Rows from block 2 of the audio encoder, named by matrix and row number. Rows with one number belong to one neuron. Each number is 128 + 32 x the weight over its row's rms, rounded and kept within 0 to 255. All counts start at 0. Numbers have three digits each. After the name is the row's rms in percent of the matrix's.
# fc1: MLP up (encoder.blocks.2.mlp.fc1.weight, 1024x256), inputs 0-63
# fc2: MLP down (encoder.blocks.2.mlp.fc2.weight, 256x1024, transposed), outputs 0-63
fc1.254 110:131098109136136101115091132102121080061152124145191150154121090082102167158140155180127112119080127095159181137084136116107120054148146116118131108082167165078144154115176142143104116135110116
fc2.254 103:099089156153071135074084137097150104091094170085129074139148119165132099182161104116109094057131101174137095175155137135178126159124127124159125120081130117127079148077116097160097136098135138
fc1.255 094:148095180084132113131142135067176196112133094149180180078123125117150157155152134150105144108107185124137126153174083105091143142158130088123153114085138130125150130146170088142148087086157135
fc2.255 090:133153083145115093146134143146182084123150132158105098218104108126145152075161094119176124122161068126170153141150083135171175109143159112144155129158133137088134130132158067100097117130153105
fc1.256 096:122125139108128132163142117112170110116138095091174154189179126177096107178168103107142085120157155140169069087135122166190099101123151126153174181087133088134135150092142116146097161117150112
fc2.256 101:095143130158096137116140115096132111141101110101117149120071077109140146130108135135085154105094126152118085164074113148096078127173183147100129126160153143114141075103157135154160099141091198
fc1.257 098:179115145136116131142121145113108096127146129076153119130155130131102137124171096151107087145101070143077136143137122139117117117127125136120104149131136138100042144120142166108116142108091134
fc2.257 096:125129133125067154126154139200165118139173166133143131083156088115170124117104195164157167092067150176116144181142106092134121132124146142133122134105125094133182139145123112126056135110054106
fc1.258 108:152147169171088130151113168125119104080127107157082127124174113113107151137179084108041167144120131100126177185156140079123168122108118108103136099110101100099180079111092143154141123121124166
fc2.258 104:054089095125136124141171143177135127156114163121097070057172150143139142146155183143174129137099137187087103148149175128134160131091083079169121167182110111104111073155105116105124066180122093
fc1.259 104:088134147160068101065160110125161102081064091152109177151157162210166148190156144131077142134129100125124108127066165145164143088149120156149157080057137202165140088176055139128128118191136093
fc2.259 112:144141109087100087165096116101084176133110142104127175142199055094096118071127146120093147135070187113135175137066146125081090122134134082113123118169153134124149122130105186089141148100175158
fc1.260 092:169140166145116090146065095101077139119120179161139132156164123125128132107138154134116130092136135075172141145158053168162195148160104147092094190119129163101218134124128126136160149173112099
fc2.260 090:105123145116132110011164171131153126146098101102126167126105107116149148151136095123084149146145121142130132130126205108136163179196105144091147113115155185147099136160151169092122155121147192
fc1.261 109:141117122091183143087128143108094155125111111108076124109150156133166110149096141121119117058123106133111103164163105156144172098131108145124159194093154084145101082074170108036159141084158181
fc2.261 109:120136091091131129130135106113124085101193136223185099143160166068063170163106087111103057106148084105071097069156164090109121097114100119123136086140128116169179121115134120114111118141106087
fc1.262 100:112140090114131152203107147127162140154139148118191155178108106117168094100106149129058137051134137112120096141100150116145104175126141167114131157137112138099144078117185125089150129084094138
fc2.262 091:106170128120175092179142120139094156157151196180158136215094125137166154109146121122153194154178089108164192148119076139120183127154093153114173088174144139078119113084083132130129117166136142
fc1.263 099:164110167106122103149150199107056150159152127140114117180085088166106089097159087204120099128167084092088152171159144111176172114104117110116125121166154145079112105175107164126124081146134137
fc2.263 101:123220183129165118155088084137227100111156111124118127157124151087138174147133171175095081129105138079145166084128135141177149153096130099134085127174140118117135077093130139179134137120174168
fc1.264 095:103155153085132172089145165102186170108126069124117173111159186161104060144153116145126114122106147098078173186107196151110124091097158094095159066118165099127117116149198166068123112130151119
fc2.264 096:080133118134105116129126167156060124166090143162115149186124130110052166119125085202099178177096174151129119187155151149068152150086118140204080141116187146131087165161080098142164104099186163
fc1.265 104:167114177140171134111130090149127176085086084148180082168137084034091121127123070173135106072124074103151088169113135191107095113110143093103162152094080105131123151171125166099183124132130116
fc2.265 111:110072108077166128070161134101148144142172101204130110177137176135130155145112123095143136112112134074186131138165109159126139080156119053094183140114145096160100095143070161093158159113093113
fc1.266 089:148148162143128145142163158129123129112178142140133097145107158095097123093110140111097105113149120089159106152150159200063170220150139073125105088079110120100128148161134184189130132128137157
fc2.266 087:138109099117118080151133112128160125097128109124159135068204110144112168119106071153162149172090160150060184128120064108161106116092146153136130133114143139138070105112092135064126123112167124
fc1.267 096:186225099105150141147076145153081119069146084102104152193104094194114105135198093160100164147125104141127116155122119147143098167141098126145098155079087162098141184080093111179110085090101111
fc2.267 097:134132060132098130138144106093172143124115095169161143122130125125069099172106118085098099123081109103153127119138156023143122133190142193096146115096124130062122121138175114144175119121179111
fc1.268 094:142127099131212092151111106132091146113128089106097167090125134117123077134144098115104095133152101109137153111093163154144110163166177151107100128136091128158141101142113160136150202118135157
fc2.268 097:171141143103132097191099101142118139130126133195151118188109101107119093174092124122080087129126116089079158157153166074095120104155131156099091135142154158110162110131173108135114169121132171
fc1.269 107:189087179105136158135085096096136186048109077068135138127134111067131071149117113154119166111137151215099086151172132150118156168157122129129177095159187139124115160157092072152107159118130159
fc2.269 115:146132117150109134064142123110195089220082085111146148160149124102119143162159062148138118046121103124135169156144105094128146132133156126138055121087133116086147157091036130121080146148116151
fc1.270 091:140097142113160057089153119057139169076144125083134108114104114135154175158171164148106142114134151081148082093174128148059093168166082142099134119142126149127131163160081098131130138036149166
fc2.270 091:141138085083165102131140125176124114138108087105184163161133142097110109120083127103079079160188108099097140144085129114189148126158091109154097114111085103157123154124161070154120188095089113
fc1.271 095:124146139166139135104085134106102184117098104140136158143160155179146145092088129101163140163171165093143099138181080133140123167113122124069146145076190122125169125140118082173125101172197099
fc2.271 092:071138129093134157134121183101115135153198130144165162129154152075108130191183130198139168124074138171120048144089159134150176065120085155188216120161116107059116090120124158112164170141138143
fc1.272 100:080122142150165092091140183159133093155072155127101105211129139070103133160142174149142132112123179189168149109162083163088120158105167128066153098116142070113143123137171106125072101081080120
fc2.272 097:160107124022106151103107102138114162159122138182145168152117149143122187113130123099112097141084121116148090125151109157106183161060076125146073131106104146114183171166120169078118133101141119
fc1.273 104:165051155158157105144096120138105113156138157090095120201126123133082090179130111173091133094140144101214073141110148152162137119121162151112113168182134111119088180128126133090091146139149215
fc2.273 108:131081148126093102191083143177111114147085187121154141148128158168141149087139147156143107168139129159062119147200130195065123140164134122068158137163140159078095160125156129151064110167129103
fc1.274 104:142134103139108127155078130135176137156111122126127113127094110136144090143185045158150154173193076157089111128134159172212191096162111107151103147129157123081112134109131156136156089112083087
fc2.274 103:185127133104113160158128128113135144143134110152137122131148117114102160136160136112142166102108143145158203106179121135155064169122123118182109189115123169203080121115081153114120076074076174
fc1.275 118:089134121135107099126100183152159070090100159120130118147161123161160132159098187102132067156040128141145098138125117165103082197154158187067113089112166122138144116150153140117130196157137107
fc2.275 106:137143151209112154166125106113168080075114142099108161152131155171124112109104107080122158134185149115108121172146131147178129201132168141176135168202128147175195089074141121178107091061123086
fc1.276 091:115153072171101112187169121136101125151091131172135096138120090080102093158164105151087094112078100173186113130138095129120125094174134155152163157136193119126178075127121155079128164033126149
fc2.276 090:087119145149168184119072132140132108082127153124132130193090096060152148140135125148141137097122163079188153144188121115113156096135179139117119140116134124174082128138122103178133187123150139
fc1.277 092:117148130103179168174170150117093078109164091121122125163081117104061091139148139082139156127092105060196168142137094166113163147121145120122112161107117143124175170094090163094183150139181132
fc2.277 087:148153133136140149130037132161143194134122166101100160127167152157146113141081150124131139115127119160131127146137090113120151184119092076062148095130112125128062130204112116139119107178155134
fc1.278 094:118086079108060145159105168081050146114141125140092144134081160111103098085184109097097158110146210142130105135142148115101125113126126084128111147123229130158127133160143125140154131102088130
fc2.278 096:113183155116173157134082053114165144125157165159128148086141140164131134185113115161147106118096080143141160085109097175142158159121050109096176099089112128121129103142140172144049064101081087
fc1.279 099:048204195147123106155102197113119162177106113150155183127133137093135143174121154103134176153068129165141136159108109134123116148095120112123169201164149140124127155158103099074140135131100166
fc2.279 090:112118106134080090088149144138111089167116118062208066191136113147161120151055131098145162034196090104097145116154169116097134085128141140127114134123094135139181167148115116076085199162158119
fc1.280 106:142138118162118075168081144157108095098119089050071164117141186162135197102115131157101119116144063132166119164193131082097103190107120132172200100127158184090080141092128153153196141101129108
fc2.280 101:139123144120139107076118110029067146145150078137132141145105087099139068121064134087162093093118166169081152110160135117124130088098102044142156220216126078155046108130157112093126127112123076
fc1.281 099:140162082125114138081062111138107144086147099117164098173112136115176173097074099154133130136131116062177115133100102121189070161142146104128121161096151134143086085132079115133111141077146124
fc2.281 100:178079109140189174112079146155149202117109119078109165155149106140133120135185130125136146121143090123211132150142172179083078132118076068115125165128147096125077103075144163122150099121163118
fc1.282 110:207081155101134141117083137059126125087181124122163168164117144147162109160144104168122131097091108176142150175255171141076122122125067079161157181156103124145172164152154139102113125150109139
fc2.282 104:102175179142086147136124119132187182112058103149157140138134076125150119100123085144145124135124150080098165095096122152129118206109098116140113165093105073197064138118101138136145086144113105
fc1.283 106:124193145139115121119110183101099081130161101113114108194145154152093169135193141151159155185157153183132127120092215143159170132157109136087100137141185120182114185078123155139126162123120058
fc2.283 102:202129104098166148102160126072127167152124202111124197110139091153123099116102078125140051088110101044124147167120158139111129114155138133132104052109130159146117172131143068120139132160166165
fc1.284 100:194140139180153131213097149112137158096137165113143130125114093173113129144143129133154173066133170122116106064168153130125113176095126101137133176107135152150131111167155100158156159124131146
fc2.284 097:123146087091125133102151153160097164094090116130085195142137152104126135132146103140068145177157123141131133161091069177142161079110144079101115107106144125089135162059092111085087150128099141
fc1.285 094:133138183157137116078112164113113089133120127191070156160085114150097109123054156132103190191089125190135125060171131130101165121139057152128165120113102172128108152096171097144147104168139149
fc2.285 092:097100071182112125163125086164105170106161096097110101142088167115126132079120113160110139109065031098114184184126095067096122123106145127137172158151106154093138072103181143162089099167153165
fc1.286 098:115192138103144071117120113110185162080137064157088117150168156157126145182139155106131081092082109082151037140174129155161154087125116119182136129140107153117162104119141159091159093141186116
fc2.286 103:148147108152106167130141172092156132145163085111132124066104136082164090102091115171113080118131144151092171143097108193125065080122079151099214215083133096083104082127157076096070104081097129
fc1.287 114:190163152158123164163154082117094132103115092185175054110099140130118112146138115068095125155159124153119131136141170119155114136145197143119126155181097114177110131114187129090138115210083115
fc2.287 117:199143128155104139085130168121100128130151055118118142135139126101093134112116110126124141156139151086130056090063149128115079114082134077101166206117123134168172163130189087077181125096173180
fc1.288 101:131107118141143109118176123137167164126138104140160101148143182136131185090154119068083105125108158134170145097136111106117125107151092087121120116136160185141209102145122109094166112088095151
fc2.288 110:126091127076084128098150087088116102140079114086111127090125108132125154145138137117131130128096124143133102163139099043145134187102117117135104105143199139186067149092135094056183145183066122
fc1.289 100:207044062172152146139104142057148128137140093122089114168129110201041108110183050124180109110088119160134127061157144137117126066188122152148118134138083119137152085127160149155145114081178114
fc2.289 096:126132108102177193168126110132072108163134131167097151118099126083170115101099147116108131118109118142138096130132105163110066121101145169128067169133125199135202146174134101126095103150114096
fc1.290 103:134089076098075185154149187076045110091044114158059068161117100124058117150105111163104186180055146118079116094146147119099097123140109163162145124117133163143141116140109103131148144131120145
fc2.290 103:162114141134169149139139163113107092176108149174090117124124152107121099097084162125097131150149089144116159157067080203143110137101166097102130123153162152110064157176156083138132075120144079
fc1.291 115:165101168120091140108112154122156096116098148126144112193094100128157092126116109228115151073040117149141153136112115153109109134098147127072100119126119135149076126117140169168094137113163145
fc2.291 117:161137114212134192125107103125098109120175137154157164132084159112110124141144181111122127108145137211107086114100132185129120085181124151143155148136123128094087140126122117131049113214099094
fc1.292 106:100142109093130070107113114114157160147081162137172133135205090089141124091165152155093168135120090109095174177123183155126097160081048068136188117075102115078136196166125127146090190119129115
fc2.292 107:130089153122135156175210076142138135164143112186108158107115141199125148102114159100129129173133176191157108048114078123095184107082127172126125121143104095129122148121136127118101155154102126
fc1.293 121:187123158113100153151106143087124068087114122192160088126181111124023147099141152063141099120138157145137120115157134148112121125128101110100139136145137162072120107192167131130147101131107126
fc2.293 133:134078060144094114137122109090152174164128123135079105165105086102083112120071169089164143133172123147215174120099113157116047108132077138154126116088131080130162092132140162150099076090120122
fc1.294 097:123125129118144097133044129139114187140080110109146147144125132090114143137079107144069174112065137087092214178103078086141150172138119138113174132087147214100161119121086216108065129102169130
fc2.294 092:119137174125107169137127142122127172116158181129148089124108114123142132140134166127130160098148103151121157133117166071150149097104140114151176060137154113081130124064136136175048164117082137
fc1.295 098:103061112149102097120166114016182131111128144097161108175134134121049101111104106093113176165096139137216097106144116158134170125141194145135132097139143167087149167122090106157147101139096135
fc2.295 098:140087139115087084129102134102103133161111184137158094139148118141161154153150164139193157095107122114073153131163107167094134153116159126000130169099143108090126165156169079069150116122140105
fc1.296 100:132152095086173150132166102082080201143122118129118099145188155065147128164129144106155088160071127122184146133097172089149113125082063142142098132138161175116184130186136176112161177089173136
fc2.296 105:107105097128115122148164103131117145064132078054210153128133086127115113079155155112157174134057126140115150146154099110198094132157089175124106098176098137162151105120098113199136145126164159
fc1.297 100:173119096139110137145114171134141096128124105184130132134066122086145196092090154211134117117113093172156093128104106108147118153123160124109145164070149109100187077132106075166157148160129195
fc2.297 099:188108112116115091134136107174100130092176139160074145098089160045116103143174147158078139143114110126164129039134147184066120136123070177161179117181116120118145156112145136105116159106180098
fc1.298 102:114123077166156109152155098141118212165112147188132117141088129111092164158138111137139172077084135160141090106069118142087100044107107096131141119189141092159073113146119112118138161148138118
fc2.298 106:156147161157114116167111160109127132129141070139151126045122128124136202091148080123071093145170082095106163112164134086122121142105080116117121066113208149180127170098141086095130134133194161
fc1.299 091:196164097128086109154114105107136157141141113138137114094100087082131144138082156045095139102150155105051130109166120129119106155140158120112199150182130077135129128170094193101130126176148192
fc2.299 091:126061125139095106155127140116157088165079103113130151154089171123120010127160087172142126165163123098130132091152231144128164111118195125120122134086142090126146168108118155119220100100118107
fc1.300 100:109142107143185101096111118120182180152140153135144126165056127055119199082056174071097113132166118119136158183138100117057152172169152155065114156115074092170079172115129107175131133103158072
fc2.300 104:119170129133125113157107154065106115097090133143187158134109106119131173155190166075090098226157097174138128123137135159141087133109172114114172141114104114185103157080117111099085151085102151
fc1.301 098:153135119189160096150136166141135119114146105106129118055172114140113131098106088131116145108133126122128168160117107165104149115082117140169138129126076093120179114094100112117120137142131188
fc2.301 096:093088140099193123113122131122152067093091158209146167123110146096158112124109106091167162172131146170137086154159152163209130188139158109134137106113199142154114142087191114133131046110087086
fc1.302 130:139092097105133075193111141086161163090076168181167145165103139085122079170118103138097133113106146121151093110162191153099100158178134150085133091116095145138110169124137138117188189114089137
fc2.302 121:157154138134116150142096135169174066172102157136103152106155136088159098126116119148142133170130130121141175158098065146152091203142078092157153154095080151088187151046090199114087131113094109
fc1.303 114:159144119134133164121143123129094134107100117167120040112062167103082072080161122105140162117111097106092103115110146105115130149112138116119154131156164126166121133184142138057031112126161064
fc2.303 112:093075121165120096127146210097097162120134123162089124097101125090128123149161087142133153160147138130089158154113136185145094137127159126114120075120122203078126108075069082091133086120162139
fc1.304 100:150113075194157130118151133141152119105157104143175159136137151187121153100136148056064111134100078188170189123103130141145098140093106156178133107096120119106125211122156135099162061123141122
fc2.304 099:152116143168097090100105159178124080075109126113158101089106179104107171123120122211136170138183122093085135139180113070080109121106197065148202123121123078116194121074060142117122119118104188
fc1.305 102:138140134165134109135125136110120066126134133146193143174121126174140190120122089142090168151108151082149133170200168075099175106087115194078098075163094154161173081067157108205125173112099121
fc2.305 105:119124184131145108145136117110142120138108131071124157089094157203115140102128088059223066121142095118169165065083067096161136120127131108151124126136155175106105149152101094142095079095120131
fc1.306 113:211102123121177130176090174073127140148119061135173057146132088150104158111071095150119163108103124133161183127122150131115124065115125126145055206143149124094126057102044143107099111120089084
fc2.306 117:084161166139101143119167146085152127094151062181130106118089104174094087165122123088159155105161125177153096121143141146190152116106169124149137106131122117199176102167171109133156146168201134
fc1.307 091:141110135136156129136121106112127087175122108116129169202172114128165111109122154138056089108118198120123147158108112151066074175120170159077144152123091154180138122114171189124093183076122157
fc2.307 098:157151114147106141135180092158102213074141132192141133165100136146094141073122194107115062126137109119102165129127145078158123149094129149069139103077164154124052136117109164159144126137123099
fc1.308 097:130069064171091117121108120085139109146148122137114158088140154186147100150172088102121168100074102161124153123164170146149139070167213118191169163153089112108065090088068106125125117112115159
fc2.308 105:112120143088167156160118179144099134064084130130084185159150100129144148114091122166119076104153155141127079175079136171153104127151127118072175109146130132131211112142154174162052090069129139
fc1.309 095:139129173145128121106126162145130128167137132132199128142183105078136134104149128103119136089094093162153104099074103098151118121140111115076137174093090122194141110155141101140119115119147157
fc2.309 090:129133151123137127102129063150140128172134145143123116162142118140146130128184149126157187112132125153129130116157106116108128173061136142083077136134143157057115130116139102090121104117095137
fc1.310 100:144109101178159120157084108081095084141128122129071099106151185096143116112085111062073148142109118121164100092153175115069100185137160118099117069138140077225087125103166108092118119181131107
fc2.310 098:142156157102102142109151142144117189125127131107107066065154111176096071165139108131087098116121075083090141050153114140146122178147125142126151117101143127132141100150129141124120065122094168
fc1.311 111:194144188182119157093104171124132123155067102124095111159075119162104127083166149093090071142141110148130143090084153144133155102103118155145169209160120126142144113101153123080137149127144110
fc2.311 107:073076125134161149132134142115175132105145098069152144115114115151098098110134110138151106113116080143169104176144095178150069157146105138093141039163107075120167130172130156144132051131194155
fc1.312 106:104167091117093142180110091132158144139135127150135132121114159155117145099100098094139156086127134131152144169131100098118129148099127134157169131148104141146115096136082126169190113140190078
fc2.312 106:075178145079157157175167099129123140104132108097054053099052137139139057123106128137114085170173146170092117126118134157156085120095126064137163139154141084153154083149106186129067103041116146
fc1.313 096:144121134090079041179111141146124149112141158114109193130120080140156117089116110076112087118142133107178146156108083116190090110166080089081105141086132115136112109116042107151120174114131154
fc2.313 106:083142059145115110128131125087161117109073167135114140155104133128129119186133071080145089155058123066101175133147182142104127058151106134168155105144081195129137171070185143156125168154114156
fc1.314 105:148167083159137114108112118093128122086135046120163157122111128146113144148143065121113149126105127101144125089053177131085113126131118110110110117128088178126113108087131143114134162149164172
fc2.314 113:136155125059108159107166092096108130139100105119154177093140087089125089142148053176155191108102145119131082148123101129138101163129133144165156183124116193140189160064149135101155113196146167
fc1.315 094:129171124148108151085130169115132185149138112121129135105151126152120122141101150137169168148130130109160112124167130102167067124121091132099138096152107069140168090114098200114131104105112133
fc2.315 096:137180095092084125144151109120115150128149103115212133200127147052125149163165132121085183145142093153062134111112111136116111105154103202164143165108131136141067091112086107185100138145177096
fc1.316 100:137159133136123138122119172108087143162149066098103136131176094150146125118165156058094126125093119105144118092074168167158150141154113143125189173124106192124100111167114139117114195094088093
fc2.316 107:110104138143135097188103093182117124098059130118067082129167125102136154129172199115127125156131099092133109129107153080138138168152182105149066087125145114096180020146109110074151172062089120
fc1.317 099:126196138168125141149130117093099193092184154074160091126159116159103145100141132146123128120060163076162160128113146173118153142129139077136182146131108189154106164156133140090139131131217124
fc2.317 098:119154099166147104173095120152074097076081121159100145139124128117117125129110157105137121208099140141119090098131143146182150108136093141153171127131181082110123135207122146124150197105132103
fc1.318 104:134161136129103101079147159134062138099149154141061158129064123128153129141183151171112162114126123137115100154146149153178131127119135174066113113142153134217104145121116095180123155122111146
fc2.318 099:182126155133096129100117158139078138124145169135157150054148102185107179182127050122128140197132188123143154088146127128118138156166114100134153088143127103092118082065109198108139149158129140
fc1.319 114:158163145180171135122164124222094085186088113109139154135101121124114137068115128111133119111137128141122120100128114130117064107106107133115131127091076086087127118096080128101202179189083093
fc2.319 106:117141102167109160159138150166196141108078166136165146078142180098178097104087140119189132152184162124092173135121122106110122109120135119093032144168116124134123117047102129140127121155069103
fc1.320 107:140121129181173194163088129084143169159077136176150142133101200082142125134130139127101132133087082155086111183146168128140108148106149139081162131125124058173093102143148120107138135152135083
fc2.320 106:167122119076167129131125123097128133078155124146103101187221133101234172126147152088137149139139140132158123087145153122129162126136149158116145108130181132171123126041168139109051115152149110
fc1.321 099:068127073077104108167166136145108149185100125172110107079127138107139123098151114110162092032094142093171141101175124156124057157148141119164133137168109133096134092051153121103148157078091123
fc2.321 097:134175125139116092135136126062164117128074157150127038101187118070140112161142091085096155149093165106092135135197143128121140121181139172134103160113147109133117108126129099096163142043146145
fc1.322 097:107130079094118158136137145138154209134188131161087131203138186153143144108159132139071104133094104105167172082116185151122117114170109145144200133116083083168103128111126085089085154129093168
fc2.322 098:086059165172143116143111151129171127111119126124136103176089131118077116147103154149114126136148134084106170177108168122109146132105166143151159184100052124142101130173218159143075092090143132
fc1.323 112:112127122151201102123181161085130159130114137174149152120091134134131112153111114152142167174083127086127047142050133177101092115164084095157168168153119175068169107065088137094118186131104159
fc2.323 114:158055122112114160148082142095094169050145123105129113170157078104148141087121163114150116104148168134168119170109168122141104164112156161106113125099157130194080152140095103117121088152156172
fc1.324 094:160195083123138109088210162092124140112079088118083098138155098130117126125095160145169096104084149163100091102099109130202089112183080181114123144130156152088178120098165121056062061143136038
fc2.324 094:160120126071124121137142068163199157184092111124172142061144163142112148121095108147116141080126180086153109140128182123155103126132097038134134107103125134163130183101095100189122147132173156
fc1.325 103:188075099150129075074120077149153152169165106120172156100143107119099128114151136104172161190101170149096156050121151118118099159131154134106183096186125125181159200163161115068117071151169144
fc2.325 096:159130147147141174192111182158113130085139108113146165166159149121129171128128139183094087155145100126119154127092188176095178122132126133148185147082091091114134123114107083216082114133149105
fc1.326 108:106177155120150119112179154142065160141092133172086146093114145147099179151102103085164144134087099130083148124092136126123150130199088147106108166151106130104121204081165163122151077189119132
fc2.326 111:160120133129123114145095103136138155147104165086142081142141144144169079224141099116100138106137115119107090155138167093182143137113142122157120146045179157154200136091131136176051093092096085
fc1.327 105:085156141138098107075185147089110093180133024199148132084132103095158078149171111126094123067048145095162110070148127168138125083119136097077146131085142145087122099091125142073134088119136183
fc2.327 106:149104139073138099073174150148099120174125098144163110069118142166086140144096088061096126096153105198140089109114134172172075100114152125136137104093116145113167137110129143169115161108195116
fc1.328 097:152103173140143138099124074115139149147138143140114135112116152160132054084120115145109179159125145080158125097122067172140165119086185160132117158054089140163123142070087125125108195120124132
fc2.328 102:140120095088047143100132145160127129105157161111071119065118101168117117101130127085139125083160118135117129170127236101136087133124119111112113124167144088066096142123159152149097162124114097
fc1.329 106:045176119149137138095101124120212135141141105124193197134122163136144170148148123065089105133125077077143123151109164159134147076166112101151158153083169050117071133123101102123131185073124139
fc2.329 109:093125120119165110150127162115133145162097141089132060174115095197123118155106123182165121090171154124122138189122137102178155114104142095121124131110067114112090096074130113142161112081101131
fc1.330 086:171170187193209139114159076128140077105138121128079122161116136152124167190145153148106146121110112076116136109135121106183167099168166164129123093167137072090106142160081134152105142114097136
fc2.330 083:109116109093116044121116132149077177115163130064171169152142089100118136103140169150108089143199134122135067090160172115173210174151118136093178108109176112140199106133143192115108160118126085
fc1.331 094:095084159115147156124151147136095134083137078164126146106107100131097156112188105157103171120078161148182188128100158084156111118129176172146167098160152170099109162107159104095169126161156124
fc2.331 090:123181184174186122141138127096113154124121144114147158130153116120177194225129161093048130140154084148097180170123082149155169151124167170100100168181144197155111081139156173190073111141127130
fc1.332 095:115175126128104149142122089106139148140137164140131145155128088124138146089113066091149182068156122129115174119113109137106129113149115140086089082093156140063160153113107080080109129104100136
fc2.332 094:155174118112105102109154168064126094119129126146166145183151141134121085065140193075104125142094103144113128191158085125121107147087065100198075105091072156073097180165125070173150119100150108
fc1.333 117:087120099100160101107115144089161126117118131142109154077165182091080146120119139104118143055088075135152161133147076097179064121067094153126124138051153136070098086075091176152080149072081135
fc2.333 109:129157185115117139072140110112141138154133040101084146102114180070069072156068091132123129102147103146124121155144092149132179156064091039132195094165108116111215110097139066080180152122140110
fc1.334 135:107165224102195167170116198074127134102195058136150119168133109169214137131132133050076169147109104079072069169096161135136120151132119120159153133065104126144109119110124123173083102037073092
fc2.334 176:152108092162120106140107109139107115148084151128142148097097125080166129115151142147162098152177157161091133064177143088062133167146125150087092185156148147178115163134204189128133114201154133
fc1.335 106:162131106092150187125163100047173131157169112175172107176101192078128167156172081118089141140127112105137196140131090111110052122155121158118116086127175102142123112104134083140108209137104127
fc2.335 106:122137170105057101163109168122129144131124174109136180154142128099093171170098126049112164138116106137164114154197147091128168090100082118121169168064137129133080065092142142113178122114216166
fc1.336 100:081109141065145121130121059163096125093150105120141114206096081116155148101131136154076120151126178077093151101217123115088100121095114134132128139103088090159151166112206133084135086171158124
fc2.336 103:154122165172114170120116219156117174140175103137120090128121082140083125163114139194126169153147155085142108112129163129078104096102131070146097130144069131161104149082103164176099110082192093
fc1.337 118:100167170125121142172141151150125142140102089138153136117093183105083114148088132139142139115136058139172085136171047123143148124133125091113191182116103132123079117089077130142192172130072130
fc2.337 116:134097095124156123112107166081107131079114117183056153098092127104146180158104104137118119136082140153139187159061100121139156047176086154152091164094189147153197144129125118105083225093133118
fc1.338 104:179112073167124135169132116128112120118118106082150161122163089108148193106161078127150109126139149187112103049112164179134088075115168177086182114140160139148112129095107099103046138163180143
fc2.338 101:142096139166139124164081150184129154125107107170138163087117123096095157131116107144124174087175135114153167173076058085077188164131157106121246125188151145168148110149123121145134111082172072
fc1.339 097:094126147128109074127085203134192134154181153137163159132095083134157196185088117134132116157150107102146130094171182158073084168105097151129143095119134121203149094104161160117116160114169137
fc2.339 102:163123135148127160107120156096133099121153166087196113165136116142154066142045139114123149096103177086181155103095108113148191128084173088148136112143105140109137174101112124104155127156133109
fc1.340 103:158176114141131110121123126181091195109132143179132124103178094167136118122196167098118156182101126122116138121202119133122106130131114095114126129074133101093101123078086127121105094080108198
fc2.340 107:123167090133123113132110123127112173205111176165162130088095159081166125120101080102129134097109120155126121112137160062163113092170090146140174089131113141183134148163192074185179139191150090
fc1.341 097:173140165130121057096155152173072129114125133172141056180116101070167094095162136137116075117128116100200107126136149101109193126108156113194087116107179140071068157122059130090100118145113147
fc2.341 103:112127101156116141107123083142121165151127135116088185117126153132085080106111066111121202125133098152115115172082130204104162155152094156099157151079060118149107094144130117139144169110136106
fc1.342 091:071158143133152118128150145057140152164074115080139063121107084143109146148134147163119138061135144095071133088165113138152103128150139147090106117104122120124173142104111181118077120074088171
fc2.342 090:123191161158138150194118111115061122138111141081073089179137116131171176105108130128080137185170100059136081112118152112180083123133194175137168100169176066125129065164186110137120137146177111
fc1.343 103:153099099139181086130126123101156101138161114066100129173131182104073121225082101146125095106101127150135156142168143119165130118168105100148149150068088156157140117057117172067175108106084139
fc2.343 097:140143133157163091139092133083129132142149089148117112051197088178138120081135147163132103154156144115149153194159110140159188091126091058126112155124150158074197154119173115112082202155156152
fc1.344 107:173131079168101108132136154109138171149136132075110155156132115132116049144155098094082123169147139124109125105184133159138112151119111139138109125147116135138138124091080071130081111077141124
fc2.344 110:141127125144124129134132146088174110128121144088127120063096137076111143162149140128125056164116143094045092096076159092070136177060162179095169115126106128144109118139083141121155124134160112
fc1.345 115:161134149132125126097117145113129130118105101132198168139136125160130201152148090211162141172173106094156131106152166055130116160145185126147099071109133158111099167201112118093114147092050087
fc2.345 101:139154104106071061133162093086127136123084179103107130136129145177121112164125190092159150127157145136123137107182105141132126049089122108088195108120086181125102123097154164148090139124171150
fc1.346 097:102137120180153115151171137189096133156103166122144194140070098101159141169148089116066140141117147066151119103117188179108098143115170150129164135093070184140148091156047129076102172118124095
fc2.346 095:143113139095058126037105118136191161093126074158132118144165185115114084142152136131080109112181183154126138103157085097132157123159112097113067115150145098106195135102101095163183082162136158
fc1.347 099:163146111159179132100116167086110131106084121163166141118144138137117123136160140110099174123128125155146078141146179118096132201107063199044164095170066166158161102119119128065102169072144183
fc2.347 104:126162145172139154088173093115126178092106123152085126140099079153161102140192131106141098147114111123126143110131158119138129063112183097167144126109141157121085141074118127116147148169169162
fc1.348 110:141173160115134137102195128070120194191133124137087112130145116142129141092155105145086133132134176125086043137102155119108079107101167132124142059124162157112131158149107139099134112181179110
fc2.348 115:149104119055135100148140103159078107130116128107116149130125156157063158141093135137088098167147093162069093082112136160131151110131154103106120076102077135068129183159118058112145107156118102
fc1.349 106:125097134103118125125085116131220149023072076158157125101130180135149109166065113158130098053128157151143079091119173112134116086091136122096189124095144142136087129145101138093154158127134138
fc2.349 108:102141148139149205156100094082156063163172082097157199039150127101157099073166089159152079057146170151155134142107146133175097186126141129167166112155142153118148127138157072132094121099134096
fc1.350 102:166165119123145179172056094050138187147131179121089083116070180125146076145136136154122151125123097138153111141107140138115087136112225129146183087134150152143137093181067133178149148090138094
fc2.350 096:182139145082180139109146123169168095123128147147116187145171114175134129142143118115126121147162130156146122120213100075113063181128096138167090106170120121190136139089141138095128118136114105
fc1.351 090:133111100140139137118121163112118120116166150172069141157153105065137120099128081221141103132188126134143179126174113141129088157189103097133164102172086177126166122126077152147154121099139176
fc2.351 090:184157119152077154156167085147076144150124156102104164134086122144153130092108138088115145115117098132114128088169079145120121141153142160168123178121132103029122063087103163162101112151075090